Weights of a small self-supervised image encoder: depths [3, 4, 6, 3], 6600 steps.
Rows from block 9, named by matrix and row number. Rows with one number belong to one channel. Each number is 500 + 50 x the weight over its row's rms, rounded and kept within 0 to 999. All counts start at 0. Numbers have three digits each. After the name is the row's rms in percent of the matrix's.
# convs0: expand pointwise conv (model.blocks.9.convs.0.weight, 480x160x1x1), inputs 54-107
# convs2: project pointwise conv (model.blocks.9.convs.2.weight, 160x480x1x1, transposed), outputs 54-107
convs0.71 104:467511513447495572388512500537416501569537537442537500564527471584508526460473467513454539536467560431474398557473574525545517495527563447458493400501392573546563
convs2.71 077:595450504515498561572512532540576513515450479448456421457446523583535472543555553479547513493471495457452517504486459502461597494487443534546544587488537481557487
convs0.73 094:579498476525534505481473602417516488535511575587517542518461418549488455548418549475533457440475530528427530519474394547495568368511504590517394517498425486427544
convs2.73 107:453497451596476514542548492575516537541543440430516443444546482476579529419618509451520535565570466416585441484506541510636447486415613446542580555559445495527515
convs0.74 097:507424441536542519507585564563491613537502524566482489502472496510588502507552575593507527539490432541484506564520502456610481443557604563484540472498411524568487
convs2.74 112:469472553543423487570407457452437543457440435454561551532540480549400447497536470479624578456488512571403508481474505432467481453510470409612576522435551469487555
convs0.75 096:483592459499578536658475519437483521393425534317471539505456542470480473544426515341505500454473538463343503525480490475507424553460528520487481522449681524451546
convs2.75 117:527401551501484544488565522510554515574524446609564450461527422398516453458521544613448498549494380544626585488523476485453543473558526537536441515536376475551485
convs0.76 108:483558487439610430471487436465534492515598585546524518505412440486498522502359487483520505479453519415457495524514492557490496483574478499460319490474481502518561
convs2.76 102:437493502486470483401417519463442498457474525496511478599558557510420529556454522548472506496470442580468568496477517564409474591574504427534533472472536468496457
convs0.78 098:547509391584541506469467596585521664479492464548480468513412522460601501523515656511552526594481501571549429535474408555523530429503502576553473544465503511515532
convs2.78 111:480569575494436540474503508419482434478505455505566638449502503489423425501481430502446516348505520471427596496562482525526483525534491496459447465556515465423516
convs0.80 103:442527496437596411521583459587620510497584521513470514470401582374531477507459509476536543524544484449505510511550581465490574509545404530469526609434512490592483
convs2.80 099:454493495558463479489450465557449557501544483451527451501556594587485521452566424388549490451561521521444475496509506484508423474425555390589542502519528473500391
convs0.81 105:482548489457523497477483519493465576546432574483563514555478482450529459507427511513543595552457611471525476558518502486560574524534414392484485500426532519524567
convs2.81 100:496597491483527453541476484494506515455442580494445505496447603541532603561402516472505508451465504436424533570513380459498449522423482449472489487497596501520510
convs0.82 093:539515463502585507587563599473575516477472493421514522406449520425564419511430510513484531524576516486572540572510422464612530573510534486465472579460553487470517
convs2.82 108:518459483577391500429416494520413482529455406500598530510534516514461547397533408533550517497542547575490471498476473516518523531442548445620545529540462466453507
convs0.83 100:510514459539506521493501509519513520499597471440493507449588533439609483474502555485533520624503456503578458537412622477561608468437461487535537518473514572500409
convs2.83 099:444540498519437544454515576480468560506485533556536482491496479499453441511519522525526559468484489481481528473593524581577477454580511505516499449537474394471553
convs0.84 106:484602440487550373490454454440480492457523620411476551494433474536498555504365465524577473496453522419404495544459484498519431552546548456463480476512534524503469
convs2.84 105:430536408568573459561506511399532487494512535421469537476463541556539533546422531411478452544398459465410583541404475537470421532576515519465514487516559570454451
convs0.85 103:447465514537483529519472485556495526528505526551481394422559437584523541541566413427533456531462501424482450501525533607596558394500566520533470484573488455480544
convs2.85 100:482498468580456505460524522508494475547521469595493434412592509530477533440557502524527439531443448485538564445469467604518581485503511492544510518623460466467457
convs0.86 110:542520443494536458497545519529532516498519513494464543458493501563618502494463534531536506567531498490515467738473526449547576510552508493462533500521466583540469
convs2.86 116:511547543529464450486486529476478519456552408470590544472527515546457459401526400478548544456523543599459532484573501532542510466484503488569507463468581386426466
convs0.87 098:565494476461481450529533357539546440507498495579482465486451400339515504451520416582533485548538619466539486500563508445495567582452555466474481482446491496508522
convs2.87 110:502546483517508478511529450507531464451552420533541604430546523446524485420473472485471516509498524550536498557505467539569520581485565515502470477487560541378430
convs0.89 100:493505446509550432597540597470601505501543500494513549430518561495590458483421523459522533564498485498531522580440482519586462461517471536469488562473519544532515
convs2.89 113:517550534554426455418406486486426468421529460498499536484503536557441499487474424498498482415624536567475517473565494536575548537461527483532493474541581391388458
convs0.90 096:567588471512564520541410494522439551350480544330439510523540565460468535531447493376545508471513538481441401514491537469490532553465512471496523520464681503423459
convs2.90 100:507426511498498502454601596492572487585515449591583484477537455463577498442486562565458548589430401483610621536467445510456488455533508526516444514513378536570479
convs0.91 093:395537472526503521555451557423431532429297492445528580524547551480488484548443501497498497470430526498421511520466519479511359498477566501529512495430592519453615
convs2.91 085:413498454512503508542515475441451557556424499413481571514475486491437425551590466514449421436393413482420486516460461470454501456596544467495521514510426584490645
convs0.92 095:459422433579543520602424582482504599509381438505471472482538552493545512540495552498569550490490530561480470554494437570530532564515607512544518534478498474511668
convs2.92 087:497569508515555464479552488518564471482576494471473461423451542588510485478593441407537473497551478455486527446536495613509475438459431493503491564531561457509420
convs0.93 106:491465475489494485495520444570510477568495507490448421480440544435509644479535485573548483524416484410497487481507528443442472567490502442518595537566418482633467
convs2.93 096:480562479453528489450538525409461422485527467453563527554505543512475489447506475415449585488439560513513565462502484565475434550449479496523398474369634477421487
convs0.94 099:522463469594511501479506561591515516500523461490454489494568600581557534491601545473499493544474494533436461523461545592524544477461495540526546519493491542524470
convs2.94 093:433492503496419528505455497502473587534529520552503452485569518511483557510553532468596602513510472494519534489594472472565521468522500441559568435521473414546498
convs0.95 106:516421523527488508488381538484537533558426496494485345486597416536506620523552539507517512523583433478521445526536448565471386476520531506550393448530442507548576
convs2.95 109:500546563465421473439522577565493505502590449501558449535594514473479519454534455515433550473544567475628477450541479475575529462414528454496545484524472450422503
convs0.96 105:489442501519479596422398542566447542563442483504484355484618468537527625473597465449514513515538474478511396532529437587511488493510592480590439439531467488484547
convs2.96 116:483515411503569533517413524614446523514471510451473477536402544479516550511472497362528482518511578532438397489519573477553420459465545507541449504468547462487479
convs0.97 098:555503383542508490506521580611519654505513470527488465493456467500649525488522615534543556615542503544604418571482395516558558472520566513517520547478479528550492
convs2.97 093:440551527545452500474447567391459550448466451485545642464529531545427368544457462494465508398472458548364588545505457552515448494566525471503439471547523500426536
convs0.98 096:518534500542492495429533562418469518558468472398531543486444519499516493476451514501430497475384506438464559541480472510516460488517477434517454520475525558444533
convs2.98 107:570590495496468555411469520524419422480513455444520501470487605568459559435569388459470478441585595513506467433542439578549567567387518429483465518558579479436470
convs0.99 094:533489449519565456566568479526522565521568533476467501435448470543619483491486557559531534570484468495553492593501449439613562470566581486469528481511470521560482
convs2.99 097:514473547549416483528429545460391514418478401480613572480510477574425489476490415527525519438508533629446543524508480506493501512473534405592482448509541491487523
convs0.100 103:687516537405513467488526573443534451464555538425627562575457447473475444472445466557436489467485536537463546518481433508409455496527429457449445467464530514408548
convs2.100 101:431533479607452508523519440457459455528606453496426454409542547550486490430583506473536474502494500425550492345495512553589561458435515452537550535568559433486511
convs0.101 102:407387506582466649480482446525455509526407390494526506503526557439505492456523475537416515520565473494503471494476561450533461561402558558552482557501493528498544
convs2.101 100:436508485480569431588475482592517591533562499425491495474438495386482546530434491479514471480534465449452452549503501469491438478514573483513499540512438513520497
convs0.103 097:460477501495486501471538494528519493531495492575519485567408469496502501438556473562482519482504596503430499484538509593489479591501566537512499507407436500514512
convs2.103 115:533562502525546497515502435569583414441573449546496536439503560425520528398563448454562528495571582539499481494581469565537565566460511601489488491476553459435428
convs0.104 099:558501425537478499572540637545549530554617482531516531477527570579555562454434569447557550582467556487578472507395429497553503441440532552513541497516417542572435
convs2.104 107:389433451513472405421446504501525561547537484572475468522449536466488520478462524487548565502541488587510527468524553563569472517489433520573507570371514394480472
convs0.105 093:438500499511463580612510520547515538578565457495501474471459504520493559449588497454569549508615518451581496469553400474493572544477525500531555520550478449485501
convs2.105 116:488490545455431503487533507430540395531521482561558511456431419456407506461506444549519539442457584442489563405554455492462488526516414470511437501517452434512600
convs0.106 096:563556521486559478435484549497556518475454533620449451529467519475492497564476547482531503482410516524426543456534510528403479395531377643509434479437484454528488
convs2.106 153:415520469501466486448442525518460563576532499504508462557554521451467555461536463426596578526541545476524464470539561513490452474472434447565526483426497438477441
convs0.107 101:487480535493423497530455532509451542539572529441554501571576504529410613489505496488554565448505530432516477425487557519526548534515497439503599464482437427442461
convs2.107 118:495542534494537555537459506524501475445529434480532551458483517463487497445462439474543524475487509497461525525647487471470482513502486520549428348543597423499501
convs0.108 100:522441484527494472468476601492507500562528501439582487469447415530528508497486481535495463537478500459533487560452434578607480400490455384533416534542407533483568
convs2.108 084:440444452445499524527538639507451498552431517469528454531389534506542607492446526482477554505418479453468565582501496435458417468453443395522480467481505540591481
convs0.109 096:520432507508433526549518499524469536568528476475550509548505485511457573429600466480523551447537547487496458456514518535519527551490554501511608525482423453447549
convs2.109 091:501591500556559545495412497538459485448508374468475563433459572492500484456469403433528495480530516510419488542589494493451497500471471543586406413574602469512506
convs0.110 096:478505561481483433621464524422513561494570589466520512523482450540437545526430506473536515412462481463514586453531443519570430436530432478468509469520535388460492
convs2.110 108:505527537496474485472529460475496442471567500508521514433485481506467510443543389501495489436457488533505544406582437485538499481484492476493457435603562368459478
convs0.111 097:559482501583510539427464462573452510473516481508423485495465626464459528479553499511517460482531424559480451438473500465440530456442539594583550540560484447539429
convs2.111 067:411538525570487541508450469414439468472471484464476469466508506482454481517476458364512494465594531526439540435549469465477419471437473522550426477530656429491432
convs0.112 091:588457523502463520494575546378553486527401494551564514472452454434478423510530535594465481476505512557594629491486381438529585511499566474498515527479425480463524
convs2.112 083:500503532531424457512479502465522490455516429518586593443583494523480501454504520500579625467488498541445541506518535535511474490506512469569499506479556461369461
convs0.113 101:555485468554527405466575489494530560508498459444512571454518574436549428476503537590482454554469425653538524524397566411563483402453466489549562537449481546456388
convs2.113 088:512496542394509420520583377570577490574582524479552490485453358397516493454557458503469457487510462455599440542514491535531470451518548458486414527490388519532529
convs0.114 106:455450461544539506527538594561503601552499444485448442462446498559590468545557510518491547528510489518486485563530424526642566462593617502501518493523448484561560
convs2.114 090:452522487505515509441528617583494522526524503480492405497485555494481542474551490426509560516492558480519487436558446596596509473510533493524452520481465403488529
convs0.115 094:494474536495498472522489592346524442483437516417580547527449487585475465560459539538491541485513508517514624500442431487527550546530444426480521524425510506475524
convs2.115 102:505511578462414492493451467473513429441510463521567553484545476489434525470477455545575571431566510497476537451543513498431496560475465437545524498499561421412477
convs0.116 097:454498516511442572625519475564482497543636432455513484458522506615502548457621444390569539519635519483554481486547530409470538482447487458533589482523520480518415
convs2.116 112:420458548466441528548477486541552498462540519615444419522474435531498507575475582512526592494535522428479512462540533541410495493546412532517494525468506487642600
convs0.118 097:484518479578475521420433509429434511554474477474484549527517569443458506474512508483536524481498506489484476487444517440416549523474459520568556546475462513459482
convs2.118 090:625432514480480479433502470554457525532417504477548467544470504465512624413529473581518528501475534580586482489565431471515541570440569446531491484487511441501461
convs0.119 100:424477443508552514466500550534531574521516481552519494551478559449559459473466575473558657570441562535464499515456496581516431522489489586564482509273477505536555
convs2.119 095:538447595526465552543520506449414508467469452421576514505484419510450425478563454560420508460449448538506545462529577516517547447533502488502470481527552493483508
convs0.120 099:576516387550602468454472470547513561503511533523366501445411500536595501549482566524577475516486444449466418576487511493552596491588528545488483526558481522498500
convs2.120 123:465546578512427540513452453457436504459490410468627547535585490518407422460532391469491546420510537514431523460502500516473511455474478467562469477461561467398551
convs0.121 101:523482532423464514493558535503537496512558503459538477552454413519520492490542505580476546524489535360572492503536601488472562594570485480403525499499459501544608
convs2.121 137:462424521515469556575390449501438524458423522436496451558484504494398575545500520471513480450502419540463522408510493408439462535476520458552553487545555458520416
convs0.122 101:548492515526511569496420547532415560443397515474446493539518561483449570542478542487525469435527470542415451468495578410475506478470532507567517488490585457479465
convs2.122 085:506546465518516550483452468528423456461458572464446508514499528531431591515516441420535428437469581482385413415524524456479469502491506531499473420554571450431444
convs0.124 106:513432450569519520519421602575485673514470461524464421506418544505548522547531563432571556529588470574518445540513416531514425482509535538547485573466465487589522
convs2.124 088:494533451526541494548500555640534547534543494457483420476492567471565543453577505402554560539544532436506438496548466532606501445456547485537575567530494437491483
convs0.125 113:475523517451501514601486392477469470453510571445509481514404464508440513547439492518520497417454509408447526463532541454459455504537512439465533528522532442526502
convs2.125 089:594470549444452542403574492585504511505542454538567471501629459436588494438532511592494535566555543559631478544510513483486625563443507482518556478457458521495471
convs0.126 092:576501524469444459470551521442529482518463515550539493576531468484469518480523512574535544497457611515533604484519402458512564599510536480465528442437379473479466
convs2.126 113:518539541501499500518479481537564465427541473548580583461558483426484514442492480515559588497511559513514507540599475531530495552509546536500463443518513446387449
convs0.127 097:464532501481537603431509686544478484478460502536457504517478500579498463562475533521466514478481588443477490486516499542504533544525557496477501488534444501562691
convs2.127 129:515564542471467523497538506466573404519637494530479495411436528495444533486526456515525513444531563367527566405539541486501559519504418537439504493573472459492470
convs0.128 102:480493487506533472507353509464481482489592555491562518504477409480416444520477429528580454454568515559493453489481523548508480474484458422551458478512456436434476
convs2.128 115:554464544440579518563474483534583526440512535525468515507440477413450396584434588547528494501478460560475512539450544439436506434586427517501478509453463553574496
convs0.130 098:473475447577493542458474591544471534504474509516429514471359499578509492558518516574543431484513474486414428516475532428534412482515598539525532517588404516538529
convs2.130 112:480537592481511532566525482476552472462538427490530526500547522523472438505534488399508604463478536455504548427521515456469448385465412529527453514424583463483542
convs0.131 097:516529505516496609459489525509397506460419545597484458470404423549520467516485516531443460481619478514555530564569460517615504481510579453472411464582532493499510
convs2.131 132:546638505487503523446412485482435471487522540518430529484499595522413592498448446484531430461530541475471477429496493506469549552461455480467507428567543479417445
convs0.132 098:531475460567512526482390578588433578452515517480438468511483552570532562574484580539581499531500517508490403512451435458472494513463532507556490466569486510602485
convs2.132 118:522549542517508546462590499431531433517539421481569588420540541479503425427560467493425529463448485517522634502549445529546534485517505506491438476510522468434491