config = dict(
    model='self-supervised image encoder',
    crop_scale_min=0.4,
    depths=[3, 4, 6, 3],
    stem='single',
    projector_hidden=512,
    projector_hidden_layers=1,
    epochs=149.5,
    lr_schedule='cosine',
    final_lr_fraction=0,
    warmup_steps=190,
)
Rows from block 7, named by matrix and row number. Rows with one number belong to one channel. Each number is 128 + 32 x the weight over its row's rms, rounded and kept within 0 to 255. All counts start at 0. Numbers have three digits each. After the name is the row's rms in percent of the matrix's.
# convs0: expand pointwise conv (model.blocks.7.convs.0.weight, 240x80x1x1), inputs 0-79
# convs1: depthwise 3x3 conv, stride 2 (model.blocks.7.convs.1.weight, 240x1x3x3), a 3x3 kernel
# convs2: project pointwise conv (model.blocks.7.convs.2.weight, 160x240x1x1, transposed), outputs 0-53
convs0.35 105:194130099118107196114141078169096091095120147141179128085121120199103149129123128109160079134167070138112113134092097123115223153102088152165144146107129107076104121104142123141139150125049146144177118147134169083138171159150110110102079131
convs1.35 099:095093143091109163158168163
convs2.35 098:101063126092100087114098109082146109122163096132115131171083131082110098053063089152107119151077117155177104116108186184096115102134127124108095161125064103132140
convs0.36 108:113094129110120140118122170144118172096138105079169157099123179115116133145154187148188098147165190124121150197115144139181115159144125110132161155193158130105207124107173160099160074191161114116104111124140124159127152137137036110125094128
convs1.36 116:132097151113122147129144045
convs2.36 094:114097210098111119117119159088128131113068151148129146081136178096088115114079091141131148161184140132140090136110154063174114077095168118073137122122110150173124
convs0.41 098:152141125085112126125134124181122114108155112202121133119067101072090109139100093126129103076124152127106109114145109114123150086107098069080156192087114092096138144169119127081150076111137095242117098191137117165134144147150115102081122110
convs1.41 102:109093110103071093119088105
convs2.41 104:123123131163143091072144191151119087157141171129067150131063109172155068096103119091093075121099169126147097129122105100137143185154092140200135095101118159134100
convs0.42 086:111148123106128147145125142134105105142120139128138255119134135128120141172126124135112124127134145014157125111105156123137149150131134131107123113107115152143107133147115112121126118109152146134117116145115136082255164154123133121120144123
convs1.42 095:143141150138177178150178145
convs2.42 077:140112120111181132072131090082121082086067140135139099140135139103121145118125169131101128131101131153145113112155093098139091130077131116182115100152076188121103
convs0.43 097:114130115107154114030145142140140138104191083141078104119128181104105126146093189148119127085124164120078047125071152111112103141183122145120144116095142176153138056157129145089115074096173123155154107154139128122116154136126193133108088101
convs1.43 097:131150154137181187134155158
convs2.43 084:111095132114108141109196091087135139132087147153100140143146132087045112150093085096124158155082112116122143144076155105124214160154167145140073139120134124124191
convs0.44 102:127145113167117167148108132135105146101138125120192135060104175140089230135167122064140052110168107135113181166042158152136159123144111178119139162135143158179126107145141098102152130152112164094150110141104118115129193151123127124091113155
convs1.44 104:108090107097079089113094104
convs2.44 149:157134184133137076184141139141096163126088124131123160142176071110113105120118070140109172095146150080064165112107147100164134107147142089100148128076196066106189
convs0.45 094:141130125103109109167097143210135147131106167102069147129049133078017129133119137145110118116122146144197113143062112095146135117110112129124165115104127087126130141095112127097120089121145105186166164129097099137143118086161120128032141119
convs1.45 109:119098113111084074116093089
convs2.45 118:144135130169137170147170139120148128114091101121149186118126141116116047122133113092098130143131127129114105102162108100111149140149142149175127052042151110141103
convs0.46 103:142165178088154129125098143089131093138101128144104113147160096130164126168095049141103164143070111154085097095142085148071148119091170123111128090093125149158114113108139067129054150054120123123161150110106134127138106190124148094153215135
convs1.46 089:113123119087125149177098069
convs2.46 068:088176140120148092120077189150094173121145184089093143137104139102110130117149133155088060135152115116112053154105098064152114129136168150119140145134132122091124
convs0.47 092:122056118162115142071164150172107135132141142185182120106086125122086079169081150141161084162113151135087098128172120124135166142079101100168113162137082197127140114172152095123159109085095107141117080149130215090136140141090123147100107096
convs1.47 089:128138139132181179137171168
convs2.47 096:113089161060140170174114113114088051114143143112132095201120133116141147133099121100140151102066120068120148157151088117151134164091104132131148139119114140161131
convs0.48 108:091159135167155099171110155160136121179064074171122099157122106132119108100153061110114123177067127104169146083162126137114076165100136151144104094111139145097044155179104090176167129131122142147110195126107130113067158096120149132121106087
convs1.48 083:162061173133159143122123146
convs2.48 070:161117200102134115143138156134145116077084151156127175074172154095090133080098101138088190169126119131088085100167131071119139075104171091101134091112130136165135
convs0.49 096:108125121129139098150128147154135110177114116111119116100109156123087148119155099156110113070107154119165118132123075171150052168209099198134113147173118139080116109122131113148098150130120185104149164152111106126121105114113171255105160152
convs1.49 100:116103116102068096106083106
convs2.49 117:121149107101197167139115137177139163097151052093226149158136153135126127105166182170145180096123153134079109075202079106125122109081130108112170132114144125106131
convs0.50 107:145093103142116097144072133132134092125122148082108136111118117124113133130128118130158066139166145115135135181132135174224120142060119190112224100113165129141173145129118098135113052141157140112114169133116166121117132092140141193105061076
convs1.50 103:171177161147158147102095107
convs2.50 097:151172108120117140104206129125116150105129115202119124075127141184163148160147191118168115111122101128136109120153179116067110101117091137102094093160090144185127
convs0.52 103:101121154142099165103138154154111103100206197203194120085142096133142132114111131162144102079155134111098103112127122161140143106074092088142109169146128131103125159177146156183179122173086151125091109214096157117123135120093136159148100083
convs1.52 097:135152148150181168146175157
convs2.52 081:137081174116137164205107120093104088124118080092121127143143138047096125144082097111117109106109162018137128147139104114143058176123139142144127127099119082101137
convs0.55 093:145095102111086130116108141129158136140118141133054134170116039067132065141093151137158139193113167131159071146150110045139095121084196128111160153124080088129142138154144117085155076101135107148116116102127112156142095134155120106141123059
convs1.55 103:146156142154190163147163153
convs2.55 083:093083088119121103158068093139170134164154096109168177158145102073090104100149134163179189150176195137071087111146140191134112140152154103135155181108180085082130
convs0.56 104:119141159093106107155158132066126123102142106129129098105170150140172078178113166124154127131186146136116094143169164154114084125117153140090139133220087169133118097126206168148138124148106165090092064168144084167165156199122147137171119136
convs1.56 100:141158106055128167141110111
convs2.56 068:094134156152107114154146154109114198172131094085111119153082149090095159090124145152121062114217136163136104171078132094113134163136149141090135186142126152129145
convs0.57 110:121147113086104120162092135193115106113096107102074186132088130059069121153144141127148104111147128089195141150093145077192136132109121129103171114082084108131127109145110128130187013099149129156141125156139108123154121116098154144071121145
convs1.57 093:134125074147129077174163126
convs2.57 093:136159095107105123115086179101087129099167126172143113114123082126161136140137129096117074103137124162149133104147142126104112141158145116087102113143131105169129
convs0.58 100:164125092119067152162092147037129090183087107113153130154144134170146135181126175056146103170161154132161144188157156157155136141154173178115142142116105105082119191054134147120082137102153144104107113111092165128119136126151116087148145117
convs1.58 101:118101108102073091111087097
convs2.58 078:160151076138086072101092181162149109101153140119145106092108134131150172192131129142125161141104146135080106163152126132143124139147084119191186125145182140143082
convs0.59 097:194128069141123193139129077129119083157088145090117114117121180166107121158135118128138073194164095121143125127099147107122164180112119201163160148119121150107075105072146091114147145112095164120183121140109120079121219169124117135119132161
convs1.59 099:143161147148188173135156155
convs2.59 093:096131100113127100068130120158155111155129134133099142147076118137131102067153150123105118124164116221176128110099152182114209137125102142148128121145062178116132
convs0.61 105:124123071116106108133060116095128070152078120110146116113134128109121141148123145124183101145155202137130115181133148160190088119115149205108186101178119171102171116139160097137088091150156164068059150096117161122129112141135135168120080095
convs1.61 100:163135114176150087174153106
convs2.61 088:127138160203101190158148161100108085118091110148112132094087165121119123117146122058154132150182053151133155128139119117029166180129164151099157110149094108186085
convs0.63 094:156171095118149159103146132132087095174133213111089154126151166128137121153112193201105104137118181093172112095132147115188137128115129136106191132053101137144115092140080129125110089108177148122124072118197175087165106126137124154133138157
convs1.63 096:143158161148172178122154166
convs2.63 086:153152177125127119097114181115145089110028162151135131108128064063083108151114200098094104140122116138134110110168135107164127157124089093146127070107119140121116
convs0.65 108:145092065107069127161129145207100137090116140138149144104072096146080132159110137145102087112138146136119123154102098115147219122098067120167118170118117116116109149114120139138142134059072131203189108169119117089147154111144075126082138129
convs1.65 101:144167156163118092121090078
convs2.65 092:092100158113129130142159121147116141166098063146119144111114145086090097074094138155083103116069100168144184108103144083120106147136141121126070125120108120177196
convs0.67 093:121107157106127130164174178118135099134135151160074125161122114111140089154117141162144188147105178122178089113170171012109123112103159131149090146165103101095128174147136192115139127078154143158083054172128087125129100130139169095130131113
convs1.67 106:148158152155184171142163144
convs2.67 107:177110142109099078141091111106124123088084115122158142093193112077087122147077091140130161126171186174089064105160175158153054101123112081123104115101161082147146
convs0.68 114:171156145159070127161071156071128115168138120101162122103164133160160150133154178097148100117142104130120175151148150183173096125145142169072142133148148134121168121013187088123097151147156156062099169112138162131113160139124155156155136130
convs1.68 102:075092132105081142142139170
convs2.68 091:168133147145089123167129126081103137118099162121131113119147157088133149121112130178100169072170107230095101080154131119123111136094064041085132118119131109222178
convs0.69 107:169131094148128125157090120168135074101118178150140137069072117143098150115136148126143012076212130126113125151064120147167151115075073159129186134125149161136135077173129134166107103141125158161127151164111144124149147142109127116092110158
convs1.69 104:152161164118150164080084120
convs2.69 105:104081143118179146081089118122182124139065132130133138119156117122123115109103151115119089157139194166172045127158214195176109124111117150168123076130081131110122
convs0.70 098:127069116165151108082125094136154138056098174181068117170133088146138135113032112147124176119140129144107086112127135106089138084068127105111125133187167132153149077203142156133199124157130139138124157122108094122124116143167122091130102087
convs1.70 100:141137144114193178132169115
convs2.70 081:160116132121116143099113079084166112087088112143168138114139138089048124130113069151080191149139115176117098131130117129073134070147156099088109091115155130132111
convs0.71 097:088131086183143110159102088138147080141070107169136094123125067118125141116117015087087149144130108097123131090183146135086134131090130164163115062101084159123107152119092073147167158103122178155152146125057142123128109146105138132130137096
convs1.71 096:150168133174188138156149120
convs2.71 087:135113164086122135107123169128123090124092096109114125102114131128045110139055075080144166139149110111142113154087096101153193186136178152113155136136124136152153
convs0.72 106:152146146151126129154196117063167083183117112133103057110113126102130096168115105137111105167148153116121109108190157107104136084128171174133154168157079197151134107118173118078097133107163187109102064161121121151155153175096168173125135125
convs1.72 095:145095090125173123114080171
convs2.72 074:119143126147089123163112150154111171107157157116157125108127188100069152115153148192095130142110120099085114134150083045134124142099161111090137170133133133106114
convs0.73 101:137136138129155131164147117157122102120087138128156131026115137164085121106119117117167019125186123126089133125120143168097193121134062138132162101138136139122125075183131130160127089110102136137124094115106157087126150155156147098036082146
convs1.73 097:139156144158188164147158158
convs2.73 142:107108127078140170084077141106125076085132120099147067142123123151123165136108144094123093151131197117225073180157137145136114114086138172125170107172043151114088
convs0.74 099:105072129131099131141138105076146115129124146157127121135108094102124155170115121107155140150167161113140111156124178114145117125161171173185125110185103090095151223137123214113134145066198169122077050143120156141119092117148125155128109177
convs1.74 096:115097109098070085110097107
convs2.74 096:199189096107086132147192065120141148126132077104141117117115159101115148189164159134111133094153156135114090150133110115036079129140059129117046138140142112136130
convs0.75 110:070090129155155136123098122148136126140032086215162089134148108109149133081128091158135160147060116105124140074137108150115095165138184161104140092137183119100119163162130061124157142133130119150130174129091185128132115113089070119154122093
convs1.75 084:117142138130155087138062172
convs2.75 074:059088177128101120116113193131144178142111143112096137133145169053068125129122118156103117169199107151109060169084114045143193158127157128106092155120144131057092
convs0.76 092:107062126130163100129100165142137085104156163074102118104140178138129143124086100162159162097175113109156099115158145095101120146113125116113111098217154096076149094112180099091178092167144153138131117165098072140117149203152189075128113134
convs1.76 090:128149144142180170143175165
convs2.76 088:190133098074097170079108141104173095073169173197162146124116159137106141140100127144093177169130118123101095123181111097117107118106117070101131120142146138139127
convs0.77 109:139125112102129155194137163110156101165114117155117083124151115113147104164169104159150100146100127110107079125146116152134089105093140187109194178125123191121097144132111080104107131100118178150107102189105124145196144129071113180144132023
convs1.77 096:121133118155066164101171104
convs2.77 103:104102145107112112093092201159155119126149176154115150090129164116093137102162147151112140172134139136117099130155098048132165161104157106125135148143119163089097
convs0.79 102:095108147137111113117076140127131120095107148116140139087117178109111145121156111123206067156162124117123146174133114150148141126119133135135220106121140101110184157149126109122126048123120134117078055150084140130128102136156140144097027046
convs1.79 089:121110110155174159153183160
convs2.79 098:143144099105128192087145156134159115072169150178185104121094147151180170140153160116170147181082103097141083141202141150090114105088128135092140128175101160147060
convs0.80 093:129062081166083149114121173192100130115164131162149133104039074120066117164095153153126088140112126134144113148157077096160197129124095120172120174129107136116145172125129120128139141097102091196128092173135175094129092105110136140072114111
convs1.80 098:122099105108072085110088105
convs2.80 127:113140136176120108081170129112198186150087089112118195082109159076089079115157135130114115186166146201159077129107164100087110098166181160142067125119127114105101
convs0.82 108:120149068128081117146105126170170143101132127081125122098109161142080135117141120119100108055143091140154079128072123115121145130116071140124093146117137143154061094080160087133099132121100140173224192122120080109152186139147125116079191137
convs1.82 102:110070095130109127153168171
convs2.82 101:118117160151134046090028174162156146105131158109137146140098057122097112111116137169118130163147112162118165129121080125142140097112154118124139106106116127133109
convs0.83 094:107146136084084134114081129222100163107130134108121127112089110081038120120101143132124098066062152135151104143141096163168093121110107098090099171135104123112145093167127078120137072084072135167137155139123156165132135115130150182066144137
convs1.83 100:112092108094079089108092107
convs2.83 119:160110095152115098082085165156156083117138132157144155125103126144144055075103142141122162149115104113112087038182104128142201161114105073185130087080127138112125
convs0.85 099:118065157123113119110095131083189135129114126139130102197153084139171122118082167113099210121055151106133091108149132147127109116146191134161119115184155106108142164117138127104094175096208150114087158121106159121146080093119144142171151073
convs1.85 106:151165151164185156143157148
convs2.85 093:176158118113158095085069111100124100107109089153123122163139047141142108105126076106071106116117197126173093135144195178113118079120095120086117067097116112110124
convs0.86 098:111092147191085131151041190146171119129160155156155113082128085143125121110129185088136093053163114116134094149146170180169119085102107129090143134148166114128140118117183112134125145142153137144099149145088196136150152109074175140134120066
convs1.86 105:124147147147183172141170162
convs2.86 093:108154196187138152151171114109155173154096100079105159137151126103125129164098199101127072141217133156140098150103139095180082105142114177159094123117132144105148
convs0.88 094:122144134110149123156124097209203124120073135145084130146079194084045114098126098163119128111106123126147106099065150112119106132076100136105191114127113145175102085143118090137154072178134142145183160117111096129134117087114117119061144132
convs1.88 092:144149144151174174138171167
convs2.88 120:134145086121145108070129100119110136144151127127120062107135132109088186135167124150164133118130110139176141140078139130125145135096153129106119202239089136111161